{"encoder_arch": "vgg", "model": "contrastive image-text model", "dataset": "photos of plants and fungi (iNaturalist)", "train_examples": 90422, "image_size": 40, "crop_scale_min": 1, "horizontal_flip": true, "cutout": 0.4, "tokenizer": "char", "vocab_size": 37, "loss": "softmax", "embed_dim": 256, "encoder_norm": "batchnorm", "encoder_activation": "hardswish", "encoder_depths": [3, 3, 3], "encoder_kernel_size": 3, "encoder_stem": "single", "encoder_widths": [64, 96, 144], "encoder_downsampling": "max", "text_encoder_causal": false, "text_encoder_width": 192, "text_encoder_layers": 6, "text_encoder_norm": "layernorm", "text_encoder_norm_position": "pre", "text_encoder_activation": "gelu", "text_encoder_mlp_ratio": 4, "text_encoder_head_dim": 32, "text_encoder_fused_qkv": true, "text_encoder_bias": "all", "text_encoder_qk_norm": true, "text_encoder_layer_scale_init": 1.0, "text_encoder_parallel_block": false, "text_encoder_inner_norm": false, "text_encoder_positions": "sincos", "init": "kaiming_normal", "residual_init": "none", "optimizer": "normuon", "muon_scale": "match_rms_adamw", "learning_rate": 0.0028, "momentum": 0.95, "nesterov": true, "orthogonalizer": "newton_schulz_5", "adamw_lr_other_params": 0.0015, "max_grad_norm": 1.0, "max_steps": 3300, "batch_size": 128, "epochs": 4.7, "lr_schedule": "cosine", "final_lr_fraction": 0, "warmup_steps": 160, "weight_decay": 0.1, "adamw_weight_decay_other_params": 0}
Rows from block 2 of the text encoder, named by matrix and row number. Rows with one number belong to one attention dimension. Each number is 128 + 24 x the weight over its row's rms, rounded and kept within 0 to 255. All counts start at 0. After the name is the row's rms in percent of the matrix's.
# v: attention query, key and value (stacked) (text_encoder.blocks.2.attn.qkv.weight, 576x192, the v third), inputs 96-191
# proj: attention output (text_encoder.blocks.2.attn.proj.weight, 192x192, transposed), outputs 96-191
v.54 105 [133  85 135 138 172 154 148 125 125 135 169  83 152 139 118 141 129 120 211 151 107 121 121 121 130 118 123 168 121 136 127 145 123 141 141 136 124  90 104 112 144 154 141 142 154 145 127 139  77 172 118 134 158 122 107 133  83 127 135  95 106 110 144 111  73 138 139  72 113 130  86 138 114 154 148  95 190 159 119 116 135 124  78 123 137 119 112 119  91 107 142 136 119 127 117 117]
v.55 093 [162 150 176 130 135  82 158 169 128 147 115 123 146 144  88 114 159 124 102 142 161 157 126 121 118  94 154 121 155 129 111 171 140 122 122 136  83 125 115 109 144 107 105 142  96 148 140 118 127  97 122 132 142 129 137 104 119 126 125 135 118 144 102 164 143 137 149  85 163 138 101 136 131 112 133 145 123 150 134 104 140 132  87 120 149 149 107  55 143 135 157  85 124 149 113 115]
v.56 092 [ 55 111 116 124 111 154 116  89 172 123 138  96 106  94 142 120 120 166 132 108 134 163 119 147  78 130  91 161 141 126  83 160 115 127  98 137 131 162 133 118 114 142 150 150 136  97 128  93 135  98 143 112 150 151 160 104 118 115 101 122 128 135 116 186 121 163 154 143 165 114 114 128 121 126 118 132 107 103  74 153 149 124  89 127  93 119 153 179 148  84 138 135 143 134 129 111]
v.57 103 [149 139 151 134  99 145 115 146 123  98  83 139 184 113  83 120 123 109 145 121 141 100 175  89 130 141 101  83 133 119 149 135 103  92  93 111 124 144 184 152 142 147 139 111 113 161 133 153  92 132 121 122 135 137 121 124 128 108 141 112 100 104  87  95 148 142 134 155 127 171 133 138 168 153 144 159  90 130 152 132 128 108 160 113 158  54 117 130 107 122 139 110 132 149 111 156]
v.58 103 [134  98 147 142 129 116 135  87 187 174 122 142 139 131 126 111 115 115 156 157 167 150 150 120 122 121 146 112 145 109 116 103 108 155 109 100 145 116  79 130 141 110 137  65 128 126 135 136  68 160 203 125 130 158 128 158  83 123 108 139 183 146 114 120 144 138 171 152 140 140 155 155 147 143 144 109 114 138 118 121 138 118 163  91 158 107 135 134 131  84 119 110 100 147 120 113]
v.59 104 [117  71 119 139 102 126 185 134 132  82 156  81  87 125 134 114 159 142  90 111 120 145 140 106 130  74 131 149 126 162 150 104 145 129 178 135 142 133 136 103  70 131 130  97 102 164 169 154 163 107 102 106 102 164 103 168  97 122  94  87 113 106 127 152  88 131  99 145 108 156  88 142 132 139  99  87 100 169 166 111 143  67 114 111 126 126 118 103 112 143 149 128 114 130 148 153]
v.60 106 [153 139 161 135 138  85 109 107 135 130 139 150 116 126  74 159 138 126 131 140  70 100 139 150 106 147 113 126 122 168  98 113 113 111 134 130 140 170 148 135 112 150 112 137 132 111 126 156 150 167 138 171 143 189 136 108 136  92 109 115 117 148 141 124 126 139 121 151 118 122 152 133 142 143 128  81 152 162 102 151 121 131  86 137 147 140 157 133 128  85 111 138 111 134 105 141]
v.61 097 [127 108 148 155 120 156 144  90 160 107 147 122 133 106 107 130 128 137 101 138 169 165 111 113 162 159 162 174 123 114 133 149 123 158 129 145 171 178 108 125 164 140 107 136 141  99 154 130 106  93 143 159 144 112 134 132 158 126 130 144 161  98 179 120 128  73 123 135 103 119 125 111 107 160 125  95 121 143 121 137 150 115 111 137 103 172 164 154 131 118 127 123 102  94 129 138]
v.62 102 [105 167 174 131 127 136 132 190 121 119 167 165 141 102 140 123 137 117 109 102  72 106 129 150 141 188 125  66 150 132 141 138 136 137 142 171 149 126 118 154 111 154 121 113 161 133 153 148 131 144 122 112 128 145  97 162 145 131 170 112 153 155 143 116  99 141 131 132  76 143 131 155 138 155 131 100 127 134  88 160  96  93 116 150 101 170 130 130 180 140 170 134 165  81 118 139]
v.63 097 [116 110 155 123 120 112 115 138 154  94 114 136 101 100  93 121 159 151 131 130 141 115 158  90 155 154 129 102 101  99 120 129 119 172 107  96 102 120 117 116 121 102 126  67 138 160 147 119 100 153  83 128 122 138 135 119 113 193 141  78 111 107 132 134 149 115 103 146 188 142 101 120  94 142 110 129 106 157 138 124 154 136 150 146 136 112  39 120 133  86 144 128 113 130 148 149]
v.64 100 [111 163 140  87 158 115 119 102  60 163 157 155 148 103 142 163 153 114 128 110 104  71 115  98 126 112 126 138  94 118 116 143 127  94 106 100 107 134 127 134 137 163 118 108 103 182 121 138 133 106 155 143 139 118  81 117 150  94 147 117 148 132 109 127 139 116 164 120 130  97 128 123 130 131 137 172 119 124 154 123 138 107 138 210  98 120  80 162 155  83 106 122 133  82 148 109]
v.65 095 [109 135 135 114 161 102  84 126 138 160 125 170 151 105 135 143 116 139 119  66 144 120 150 123 133 141 109 143 129 126  98 153  63 166 121 125 101 134 145  86 115 111 115 152 152 128 142 190 134 128 153 114 100 101 112  84 107 122 155 154 145 137 173 172 169 107 140 195 145 144 131 148 113 133 130 136 128 173 174 127 165 100 174 146 110 127 114  93 128  95 129 149 147 120 116 120]
v.66 094 [158 188 118  97 113 149 134 159 137 121 103 157 133  84 148  87 152 120 124 105 166  96 105 111 159 115 131 133 130 108 145 121 147 176 113 109  85 139 143 128 125  96 109 114 151 141 131 128 146 120 147 136 123 133  91 144 143 146 147  95  95 124  77 155 126 139 125 135 113 145  71  75 143 136 126 155 118 140 124 119 117 151 123 133 123 126 123  76 115  99 134 122 134 119 135  75]
v.67 107 [132 119 121 156 159 125 148 177 151 150 136 129 134 116 193 119 118 139 118  85 107  89 108 110 113  94 132 154 117 136 127 113 132 171  94 127 127 137 116 128 150 144  93 130 134 135 112 100 134 114 165 138 150  93 101 122 127  99 153 159 144  96 130 114 136 124 120 161 128  84 145 125  83 146 142 127 154  92 192  94 122 122 165 117  83 156 112  99 156  83 123 105 105 135 102 145]
v.68 100 [127 126 116 129 107 134 100 132 105 142  96 180 139 124  51 147 118 163 137 122 174 135 137 135 133  93 129 140 131 108 109 127  75 144 125 124 152 129 122  93 168 103 112 134 131 131 163 185 110 137 115 148 137 135 124 170 121 129 132 161  92 142 108 119 158 155  99 119 140 137 132 137 127 137 129 143  88 128 134 162 142 101 135 142 123 140  90 145 172 169 166 127 116 115 157 126]
proj.54 113 [115 127 119 105 126 101 100 126 113 146 103 164 116 143 131 135 119 155 103 120 184 145  94  93 114  92 114 160  90  88  96 142 138 135  74 144 163 146 136 119 112 126 112 116 111  94 151 137 126 156 140 114 138 122 120  83 138 140 119 144 134 156  62 116 139 135 156 183 162 126 146 106 137 106 132 121 126 119 113 109 143 135 137 102 128 131 157 139 133 177 154  89 173 110 113 124]
proj.55 095 [104 108 128 144 115 137  68 123 142 147 131 150  90 108 146 121  99 136 180  89 129 141  99 136 101 159 139 154 106 110 105  88 133 141 168 126 159 138 150 154  95 147 100 122 152 126 133 122 118 193 128 129  84 120 131 142 131 124 159 102 142 101 122 124 103 156 119 188 120 125 135 118  95 146 114 132 131  77  92 113  94 129 123 129  86 162 135 136 121 130 151  77 168 165  95 146]
proj.56 094 [160 127 149 149 128 128 170 167 145 118 169 159 167 130  71  90  90 124 146 150 134 113 111  88 157 148  95 112 144 111 150 135 106 104 143 111 135 101  84 122 149 135 131 132 133 145 117  90 104 166 155 119 137 146 135 139 114 129 117 104  99  78 157 122 136  91 145 139 152 122 117 127 153 110  80 119 116 181 149 126 139 111 135 125 137 106 157  95 109  98 154 110 136 127 113 140]
proj.57 111 [121 136 132 131 119 140 144 113 115 147 124  86 102 143 175 145 147 135 109 148  98 102 116 151  91 137 153 115 109 163 110 128 156 132 174 161  95 122 166 106 124 118  83 133 136 141 135 140 122 102 192  78 175 126 136 141 109 137 144 165 157 165 139 108 145 160 171  90 125 103 124 131 149 138 161 130 135  99 119 152 127 110 176 138 110 129 127 152  80 125 102 184 108 141 145 121]
proj.58 095 [162  99 145 112 111 128 127 126  76 105 131 112 133  99  82 148 161 139 133 155 133 113 109 126 138 110 131 133 106 142 121  86 178 154 140 124 128  82 138 152 127 140 137  84 136 120 145 162 130 135 106 118 111 161 139 136 103 127 113 106  69 141 151 121 149 134  86 140 140 142 138 140 146 131  92  96 146 126 101 167 131  79 145 110 150 138 146 118 149 140 116 146 152  84 155 152]
proj.59 105 [111 123 117  89 162  89 133 117 115 132 136 150 155 113 124 157 108 147 165 127 138 152 140 148 130 137 119  77 129 154 105 117 128 107 119 117 119 156 119 136 141 131 131 142 150  97 139 132  89 140 148 113 141  72 142 118 132 155  80 156  90 117 159 137 132 140 128 123 127  84 138  88 132 128 134 153 163 151 100 126  86 133 141 178 149 152 129 159 145 134 149 126 187 126  62 154]
proj.60 107 [150 137  97 127 164 155 140 134  89 129 156 124 119 132 124  82 116 102 142 129  89 127 105 128  96 127 147 123 135 104  96 135 105 123 131 165 106 134 166 118 121 147 106 109 178 100 122 160  70  67 144  96 142 107 128 128 111 102 119 130 144 160 138 113 146 142 134 127 178 147 134 133 112 118 127 127 124 112 132 107 101 127 113 119  80 112 118 125  88 115 144 114 165 111 118 173]
proj.61 097 [154 129 147 144 147 123 185 163 116 142 160 106 139 160 146  95 121 122 111 165 142 118 132 126 137  86 115 122 113 125 134 111 125 125 132 136 121 136 129 106 119 137 174  80 123 106 140  72 103 118 108 127 113 149  98 115 118 166 121 113 140 134 141 137 108 163 129 160 122 136 167 104  86  92 162 151 147 144 152 119 136  74 123 114 184 136 146 153 159 113 169 132 162 139 142  98]
proj.62 102 [151 149 120 119 122 126 109 158 148 170 142 119 133 128 102 135 115 113 111  88 109 153 126 104  95 105 131 122 117 116 127  71 146 170 124 146 134 135 101 137 105 136 141  99  87 106 118 175 121 101 135 152 135 120 150 121 135 139  95 136 140 143 147 106 159 171 126 135 124  98 112 110 162  96 156 105 126 143 154 121 134 164 117 170 134  79 117 160 112 138  96 160 114 164 128 158]
proj.63 097 [142 145 123 170 102 145 157  98 129 133 149 144 146 142 129 131 171 165 171 178 169 103 132 109 134 131 154 128 122 153 139  93 102 126 143 157 100 150 135 111 149 112 145 138 106  95  92  80 144 127 151 138 172 107 145 145  85 116 124 133 151 145 131 116 148 114 142 126  76 111 137 143 156 139 157 107 144 135  69 174  87 112 145  79 153 109 165 106 121 143  90 133 106 109 144  99]
proj.64 104 [109  98 126 128  95 114 163 130 158 155 138 109  99 109 111  69 129 116 140 159 179 196 118 139 147 127 140 108 102 124  88 163 128 118 131 154 123 163 148 144 128 120 140 113 118  90 165 137 144 155 104 126 108 112 112 106 196 151 103 101 183 149  90 117 149 181  97 141  96 140 151 131 140  87 136 143 113 104 125 136 132 163 123 109 151 166 170 109 132 139 186 146 122  98 140 141]
proj.65 098 [108  84 101 120 109 178 143 129  93 145 114 121  82 142 154 181 150 106 153 179 124 120 136 106 107 120 108 134 140 127 113 114 114 176 154 171 127 134 136 135 118 103 122  91 107 102 144  96 125 141 111 114 128 160  95 180 145 113 104 129 140  71 110 111 124 175 106 123 122 130 197  73 100 152 128 146 124 138 107 125 132 145  80 126 101 138 136 134 132 104 129 127 130 125 172 144]
proj.66 095 [181 106  80 139 105  79 144 136 107 170 137 130 128 143  95 167 104 148 101 116 136 147 114 115  85 167  97  58 155 136 141 107 148 137 123  86 129 125  92 118 133 119 155 130 118 105 132 145 144 145 142 173 109 160 120 120 126 156 133 167 166 156 139 163 145 129 154 161 114 138 145 127 138 150  87 154 106 100 164 175 132 128 149 149 115 153 137 135 112 103 110 167 140 175 170  98]
proj.67 112 [159 112 132 139 106 174 170 120 127  54 109 109 141  77  91  57 113 139 188 138 142 121  95 127 108 114 126 135 112 112 140 135 110 149 162 165 121  94  97 143 107 135 120 176  93 121 147 125 149 142 163 105 119 122 142 136 122 157 133 108 138 155 107 135 141 140 145 101 111  79 148 113 140 107 202  99 102 154  97 146 150 172 130 116 172 117 107 158 127 127 135 104 113 117 152 125]
proj.68 104 [111 167 101  95 157 139 153 130  89 121 137 124 127 145 160 140 133 126 128 165 170 146 116  97 128 110 104 101 150 156 138  88 126 126  87 106 131 146 119 143 123 138 114 137  97 123 154 122 140 121 131 154 134  93 115 146 137 152 132 129 108 110 147 100 147 117 122 207 151 139 185 107 149 123 117 147 186  83 159 178 149 119 143 113 144 140 164 102 158  91 134 114 110  83 132  75]