From a checkpoint of a small contrastive image-text model.
Model: 3.61M parameters, 40-pixel images, encoder arch vgg, encoder norm batchnorm, encoder activation hardswish, encoder depths [3, 3, 3], encoder widths [64, 96, 144], text encoder width 192, text encoder layers 6, text encoder norm layernorm, text encoder activation gelu.
Training: normuon at rate 0.0028, batches of 128.
Data: trained on photos of plants and fungi (iNaturalist), 90422 training examples, 4.7 epochs.
Rows from block 4 of the image encoder, named by matrix and row number. Each number is 128 + 32 x the weight over its row's rms, rounded and kept within 0 to 255. All counts start at 0. After the name is the row's rms in percent of the matrix's.
# conv: 3x3 conv (encoder.blocks.4.conv.weight, 96x96x3x3), inputs 9-17, a 3x3 kernel for each
conv.27 098 [109 160 141 107 123  85 172 153 153 179 154 179 147 208 160 126 121 159 130 213 158 125  50 135 113 140 107 122 172  94  72 132 137 154 176 162 109 111 148  87  58 112 110 119 172  97  64  60 103  71  83 149  52 121 158  68  50 125 150 120  89 119  97 194 184 144 185 127  69 142 138 115  53  84  94 127 130 136 126 123 133]
conv.28 100 [141 134 179 142 145 106 139 156 151  94 119 106 149 129 127 188 149 182  84 137 115 148 162 155  72  77  84  77 135  69 161 124 169 121 148 138  81 148 154  80 140 133  23  69  91  91  96 160 102 119 115  81  77  60 165 146  86 110 145 181 142 118 192 109  84  76 103  87 148 113 128 166 116  95 125 121 132 144 151 111 114]
conv.29 100 [ 62 124 144 103 162 123 130 136 158  93  90 113 123 109 127 168 106  92 162 134 130 159  98 167 155 173 118 157 107 108 134 114 104  74 115 151  99  96 166 133 145 111 156 146 139 160 109  50 123  89  87 120  94 122 136 218 168  73 174 159 108 127 162 202 185 106 156 119 122  95  92 144 147 119 111 100  85 124  97 135 102]
conv.30 101 [142 130 120 100 184 127 107 143 160  78  97 101  75  90 112 147 128 107  97 162 149 147 102 229  68 114 202 137 162 195 113  90 161 115  75 143 112 165 111 125 143 115  85  96  96 116 147  77  63 165 135 197 166 174 118 156 143  91  97 138 133 107 111 112  99 151 149 136  80 136 120 112 146 139 172 101  86 167  97  99 115]
conv.31 100 [138 193 112 128  72 165 189 117  74 189 135  72 163 115  97 145 142 132 153 101  79 169 154 130 116 119 159 130 118 104 186 188 135 149 146 153 109  85 150 111  88  91 115 108 134 101 132 142 132  88  79 120 156 108 152 109 137  99 161 120 116  97  90 102  96  84 102  79 142  74 139 134 154 111 119 123  99  90 162 126  92]
conv.32 100 [118 102  58 214 187 125 188  88  81 150 181  99 147 142 144 170 132  91 162 167 198 153 164 166 185 178 141 169 167 196 121 152 158 136 109 117 130 113 109 109 135 137 116 144  86 122 138  61 132 105  97 133 141 116  97 120 112 109  53 109 169 137 141 108 109  93 126 117  69 125 110  98 146 141 122 133 124 102 108 127 137]
conv.33 099 [ 99  96  59  58 172 132 121  86 142 154 143 100 159 116 113 198 117 141 199 179 115 185 148  38 174 155  89  99 112 100 106 160 131 142 113  75 157  92 120 164  95 125 135  98  69 128 133 143  57  98 120 122  69 121 110  96 164  83  84 165 103 108 141  75  93 139 113 131 108 126 187 155 125 121  58 151 158  77 156 149 123]
conv.34 101 [141 125 114  28  86 116 193 178 124 149 130 120 125 171 146 180 144 133  78  75  81 162 165 129 169 196 122 124 142 145 109 133 166 121 123 135 143 115 124 149 140  85  98  91 111  80 113  96 112 148 117 105 156 105 128 106 133 119 118 128 106 102 162 172 131 103 151 137  67 129 100 108 181  98 150 187 133 105 135 150 114]
conv.35 098 [170 114 120 125 143  95 184 183 121 131 129  99 140 182 141 133 156 104 110 120 121 118 255 164  87  69 131 142 116  91  83 117 125 103 165 157 106 108 143 155 140 124 170 164 126 175 168 132 153 128 132 130 101  72  93 122 114 138 151 111  86 134 140 106  92 109 112  72  91 101 114 100 147 153  84 139 125 147 150 134 127]
conv.36 099 [ 89  91 116 131 166 156 189 147 151 134 130 130 135 119 141  96  80 123 131 138 164  97 110 124  96 107 120  99 105 167 136 141 195  94 102 127 120 106 136 102 109 168 116 115 125  92  60 160 168  80 161 192 161 176 102 143 145  77 172 148  69 156 157 104  76  77  87  54 135  87 125 179 131 112 146 104 127 167 143 102 148]
conv.37 102 [152 151  86 115 150 151 167 125 137 148 135 116 179 206 162 121 145 117 114 101  66 148 140 133 210 176 100 135 127 149 138 122  89 108 121 103  79  96 118  79 111 133  94 134  91  68  95 130 123  95 105 121 107 155 141 132 255 133 125 167 130 106 108 160 126 130 133 135 118 191 165 117 125 194  84 149 176 122 136  89 117]
conv.38 100 [127 107 148 101 113 150 206 125  92 222 119 125 156 126  58 110 133 155 169 210  92 191 150 106 125 115 144 120 145 134 120 152 104  98 125 152 156 136 136 113 158 115  93 106  92 143 154 138 127 107 133  94 134 175 120 104 165  96 107 128  70 148 155 146 167 180 123 172 179 138 165 143 158 142 113 111 113 183 150 109 185]
conv.39 102 [123  91 146  89 112 132 105  53 130 134  74 146 124  94 115 180 120 110 121 125 173  91  52 131 132  80 106  92  62 126 179 132  82 194 157  84 196 160 140 136 127 152  77  76 119 166 153 180  79 100 102 116  82 105  86 142 125 141 158 124 120 144 112 123 162 119 113 155 120 179 149 132 112  86 125 131 110 145 139 150 143]
conv.40 099 [ 65 138 146 109 104 157 115 108  89 131 137  81  98 125  89 130  97  72 133 123 182 130  77 111 102 126 147  77 119 176 163 119 103  98  90  69  77 107 193 142 189 120 156 179 183  74 105 106 141 108 132 124 176 108 134 145 102 121 122 149 127 104 137 190 114  80 130 109 138 149 117 123 148  93 148 143  77  88  77  78 135]
conv.41 098 [ 79 130 125 118  89 105 144 120 105  99  68  55 140 167  72  84 144 104 152  70 156 114 147 128 155 189 160 125 121 127 135  99 105  80 102 166 142 169 122 149 158 132  98 122 107  95 149 160 140 148  86 148 164 103 121 102 100  99 121 175 117 152 144 151 106 164 121 190 176  90 109  73 111 109 109  93 163 139 156 171 177]
conv.42 096 [ 84  76 158 154 162  95 124 112 124 112 142 143 112 146 134 113  72 118 142 154 167  87  92 184 104 139 150 142 161 159 178  83 153 146  62 130 162 149 115 157 105  72 143  83 108 140  73 120 110 114 135 110 165 158 119 135 110 195 138 131 140 103 128 163 133  86 189 115 132  84  98 163 142 128 212 127 131 151 153  84 134]
conv.43 102 [ 47  86  76 125 114  86 112  78 109  86 119 164 148 120 158 120 161 161 161 170  63 140 186  84 113  63  91  95 156 114  72 171 106 158 135 108 103 142 123 166 114 109 138 103 117 131 165 154 111 138 111 154 113 143 143 139 142 150 175 144 151 180 131 107 113  85 112 218 166  65 103 121  86 150 119  61 161 123 135 127 115]
conv.44 100 [103 150 129  60 158 147 123 122 165  99 140 200 133 159 103 128 135 142 119 111 146 121 156  77 132 122  99 118 108 121 180 142 133 103  83 121 166 122 125 113  71  83 133  81  99  78  42 100  77  36  72 112 115  78 139 111 125 141  67 169 105  95 191 118 103 101 121 137 113 107 144 151 141 137 135 178 134 129 102 111 114]
conv.45 100 [122  67  76 141 145 113 123 131 112 139 154 122 198 166 116 180 149  84 123 162 106 155 150  69 171 113  90 119 112 156 168 152 161 151 165 103 107 192 105 135 150  97  94 112  70 169 174 118 166 116 117 104  98 123  90 138 156  93 138 164 111 107 155  52 137  91 105 146 126 175 150 138 141 176 187 139 150 124 138 132 103]
conv.46 100 [166 136 143 183  95  79 168 185 156 133 156 125 139 117  82 147 128  63 137 113 137 171 116  68 118 124 118 146 119 138 154 170 136 154 164 100 175 165 122 137 131 153  91 107 131 126 147  95 119 118 103 162 192 133 158 100 115 121 101 151 154 119 136  99 116 163 135 131 106 118 143 112  83 182 161 144 158 126 137 114 108]
conv.47 097 [105 115 142 106  92 128 111  97 163 128 134 174 155  90 123 122 107 140 161 144 119 104 156 129 125 170 135 168 153 187 137  80 121 115  92 115 121 120  83 116  87  87 143 119 156 136  94  74 102  89 107 125 130 185 181 159 127 144  76  97 136 104  95 106 150  72  99  89  73 110  75 130 136 116 143 124 174 174 127 149 184]
conv.48 101 [ 84 140  88 109 107  92 138 135 104 143  95 122 168 117 134 180 143  98 166 110 115  73 118 146  94 101 117 122 115  99 131 102 148 126 115  97 144 160 148 124 125 167 163 105 100 174 202 169 199 138 119 152 126  98 135 127 162 118 135 166 148 184 196 132 151 140 180 137 169 162 155 138 107  88 127 100 123  75 140 136  87]
conv.49 102 [ 91 122 126  97 145  96 191 187  90 167 161 153  84  98 167 176 126 155  78 113 112 110 110 138 168 166 163 137 153 140 141 149 133 130  83 100 188 157 112 106 193 141 108 171 101 115 153 154 132 152  97 148 115 103 106 110 130 127  94  80 144 129 129 212 120 136 118 113 146 104  84 118 193 159 150 175 168 154 145 113 164]
conv.50 099 [152  75  67 134 104  71  94 152  81 147 139 108 148 109 142 125  73 172  73 112  98  53  91  99 122 147  87 132 140 156 110 111  97 143 117  82 124 127 145 162 124 110 137 111 111 155 188  74  76 145 134 106 155 137 110 123 190 104 130 168 134 124 174 118 177 133 122  90 139 106 172  87 103 149 128 170  97  97 112  90  24]
conv.51 101 [154 149 100 173 120  97 199 176 146 146 157 174 105 160 188  86 104 133 131 132 158 118 138 186  89 130 179  97  93 131 129  96 189  70  80 151  68 159 155 121  96 137  53 147 108  58 133 147  88  73  95 128 144 119 202 162 138 185 196 154 195 138 144 108 112 142 176 146 139 178  89 133 138  93 162 160 101 188 156 150 164]
conv.52 100 [131 110 126  78  89 116  53 123 180 123  78  93 141  81 129 115 137 114 143 167 168 121 131 178 134 124 124 122  64  89 164 147 150 112 173 153 165 132 147 178 107 133 116 103 144 174 141 119 121 146 123 101  87  60  77  99 118 144 116 143  96 100 108 166 111 111 174  80  87 196 156 153 150 114 178 116 151 183  94  92 145]
conv.53 101 [160 104 152 115 164 139 156 155 136 115 143  73 127 200 124 148 137 146 142 168 140 106 141 139  99  92  99 159 122 160 121  86 153 139 121 127 106 101  81  72  35 101 136 176 146 143 123  83  91 125  88 120 102 104 155 148 129 131 140  99 148 147  91 109 105  93 104  88 111 126 105 119 135 176 149 111 132 148 127 128 123]
conv.54 101 [139 135  81 150 171 103 114  64  92 145 172 107 146 118 134  51 114 164 123 143 213 129  98 115  99  50  76  77  83 127 142 130  92  76 132 142 175 107 145 109 137 134  92 134 122 113 111 123 198 126 131 161 144 163  77 101  45 149 119 162 147 113 173 106  93 107 122  73 147 157  88 111  91 168 129 171 167 129 205  96 111]
conv.55 102 [180 185 212 118 131 181  76  93 140 110 133 133 188 117 137 124 156  90 100  82 157 172 159 106  59 118 159  87 110 126 106 175 152 149 175 112 160 132 139  72  75 138 102  74 118 137 109 117 111 161 183  89 125 182  98 146 116 105 124 132 160 114  78  91 165  71 121 140  89 145 127  94 102 123 121 145 168  88 104  96  94]
conv.56 098 [ 91  82 156  92 128 189 142 109 136 103  86 106 101 115  99 139 223 153 150 121 182 108  71  94 110  60 102 144  91 124 122 125 147 109 113 150 167 108 158 165 120 103 130  89 118 107 130 168 152 114 109 106 121 134 154 125 138 147 147 127 147 126 103  66 122 106 100 195 129 161 173 136  96  63  98 105 110 141  96 141 127]
conv.57 100 [125 119  94 137 117  95 131 135 102 107 141 101 156 215 127 144 192 140  87  60 136  86  98 117 138 178 162 113 114 104  91 146 133  90 147 167  69 121 165 110 112 205 123 118 122 145 120 145 123 169  88 100  77  82 165 173 167 143 186 164 133 137  93 138 115 163 104 161  80 151 159 138  74  77 115  75  92 147  97  74 132]
conv.58 098 [109 160 103 168 105 159 134 174 193 101 116 119 140 173 166 138 158 128 189 182 163 132 157 135  95 134 111 110  71  53 108 115  50 104  99  43 151 151 143 148 170 134 154 107 144 129 160 164 134 209 118 164 160 139 100 100 165 129 130  93 118 126 110 108 118  95 136 104  80 144 159 181 113  65 108  55  73 124  83  73  88]
conv.59 101 [111  96 162 102  92 151 139  87 179 141 106  78 124  64 150 106 106 114 141 140 145  82  86 147  90  84  99  48 138 144  46 165 162  66 165  69 112 154 150  95 107  95 152 143 140 115 158 184 129 125 125 196 139 117 169 100  59 109 110 108 135 152 113 102 153 131 114 144 103  73 119 102 141 109  95 123  81  95 127 152 126]
conv.60 102 [146  75 121 115  67  76 137 129 112 108 118 113 106 107 120  57 102 102 177  90  59 169 135 146 156 196 152 108 147 155 165 122 164 123 138 178 114 107 104 142  95 110 117  94 113  92 151 155 113 133  80 106 141  55 180 131 103 149 111  99 100  69  80 138 223 187 145 209 194 109 169 183 120  96 136 114 114 100 105  83 146]
conv.61 100 [104 129  55 130  90 158 139 111 100 118 155 139 157 159  96 124 132 135 142 138 158  98  91 175 115 176 168 119 157 165 121 164 156 126 168  58  91  94 115 103  76 104  81  92  99 135  81 146 154 135  96 110 140  60 131 107  68 145 136  70 147 108  80  97 132 150  88 138 118 106 153  95 110 145 124 112 101 163 109  85 112]
conv.62 102 [139  71 153  53 117  71 127 138  86  77 121 112 113 139 105 161 118 114 103 129  97 139 135 131 159 167  96 132  83  75 160 123 133  98 109 119 143 104 122 120 126 133  81 191 172 150 103 199 134 166 187 124 135 166 100  96 117  86 123  84  73 145 134 197 185 140 142  91  83 154 207 127 109 120 120  71 111 141  55 110 156]
conv.63 099 [ 78 102 106 158 206 119 133 154 139  63 103 108 116  95 122 125 162 140 124 171 130 130 177 134 110  89 105 157 155 180 115 148 162 130 114 161 107  72 116 196 133 142 132 179 105 123 129 100 159 104 150 114 109 145  67 114 128 107 102 108 105 111  99 162 198 164 137 124 124  70  83  63 169 138 144 106 129 135 105 126 115]
conv.64 102 [123 154 163  83  90 150 114 110 127 154 157 132  88 154 130 102  91 102 153 158 131 120 108 141 114 118 161  88 197 135 109 109 124 109  95  64 126 116 126 109  90 119  47  93 123 127 115 127 120 161 102 129 139 106 147 170 170  76 123 185  88  73 165 190 148 145 145 151 140 150  72 102  75 103 105  97 117 109 111 129 147]
conv.65 098 [108 127 105 110  62  62 111 100  69 122 142 169 105  91 134 120  58  79  95  68  88  60  71  89 107  64  84 134 173 153 131 154 159 120 119  81  99  75 118 128 159 152 143 138 162 137 136 138 122  71 113 108 140  73 112 152 135  98 104 118 123 110 113 139 161 105 115 137 130 115 127 119 169 170 152 127 168 177  51 121 143]