config = dict(
    encoder_arch='vgg',
    dataset='photos of plants and fungi (iNaturalist)',
    tokenizer='char',
    vocab_size=37,
    text_encoder_width=192,
    text_encoder_mlp_ratio=4,
    optimizer='normuon',
    orthogonalizer='newton_schulz_5',
    max_grad_norm=1.0,
    batch_size=128,
    epochs=4.7,
)
Rows from block 5 of the image encoder of a small contrastive image-text model, named by matrix and row number. Each number is 500 + 40 x the weight over its row's rms, rounded and kept within 0 to 999. All counts start at 0. Numbers have three digits each. After the name is the row's rms in percent of the matrix's.
After each channel's rows are labels from the 100 images, of 14976, where the channel reaches its highest value: "responds to" is what is common among them. Only what is clearly more common there than usual is listed. The data: photos of plants and fungi (iNaturalist).
# conv: 3x3 conv (encoder.blocks.5.conv.weight, 96x96x3x3, each kernel summed), inputs 0-47

conv.20 094:419480482588513516503522424460464502519509445528504436492521538532579464485527514502495518489544558479529493458565540512507437507512477489536469
responds to: class Liliopsida

conv.45 109:423482478436481533558560524441451466496447509431416471511419523499478514508418503460497443550426480486433540537481561526519471446501446462513491
responds to: order Asterales; family: Asteraceae

conv.23 092:580489507466515490483521443516449435535550425467423461505518402499465483482516499500505547475541489533453463532469531458572477477486517494494414
responds to: order Asterales; family: Asteraceae

conv.88 091:501412514526479541453500486435556439513551439497515485601472445497507543547483518546488458569443535467515539539540442540516493492547578562472455
responds to: order Asterales; family: Asteraceae

conv.9 101:486482514506517465510457556472514496528486578476510415503469505433461493455422498601533468487517478529392533499483505416580511466455530530510498
responds to: order Asterales; family: Asteraceae

conv.42 095:508510476603439534481496562432564526478428519465514541486504436557507536498545517509491524477462505551514488447514467453556462493469526472551446
responds to: class Liliopsida

conv.70 115:496485473554470468511473537429494527507466513453582478467462425548458498605594490541446450484481448527473524547433525515560536408458489454504568
responds to: class Liliopsida

conv.49 090:480542492550522490511530448495512484443482570431476467474471489471415435531502493433527487567562566488427539526483488511463491516472533558478472
responds to: order Asterales; family: Asteraceae

conv.72 096:457450504492438461566453462510485468474562421488480455591443518461516512581458459514523450520471519484460582452475474476556536506512477531520527
responds to: order Asterales; family: Asteraceae

conv.87 108:502567485552463544485473498511593475508473533493509479475442480554476454545475480537496523486536513468483585535439464495500512501510575503482528
responds to: order Asterales; family: Asteraceae

conv.71 104:495455537415521536461532523496438501522544447487455531535451579462505527501400495511531471523502559546580506501573515435496534454508508448534455
responds to: order Asterales; family: Asteraceae

conv.75 100:468441505520521556461528455487533476514505490415458456462561516491472449504436526497511467561619503514484541437461417598530463500460526472540540
responds to: order Asterales; family: Asteraceae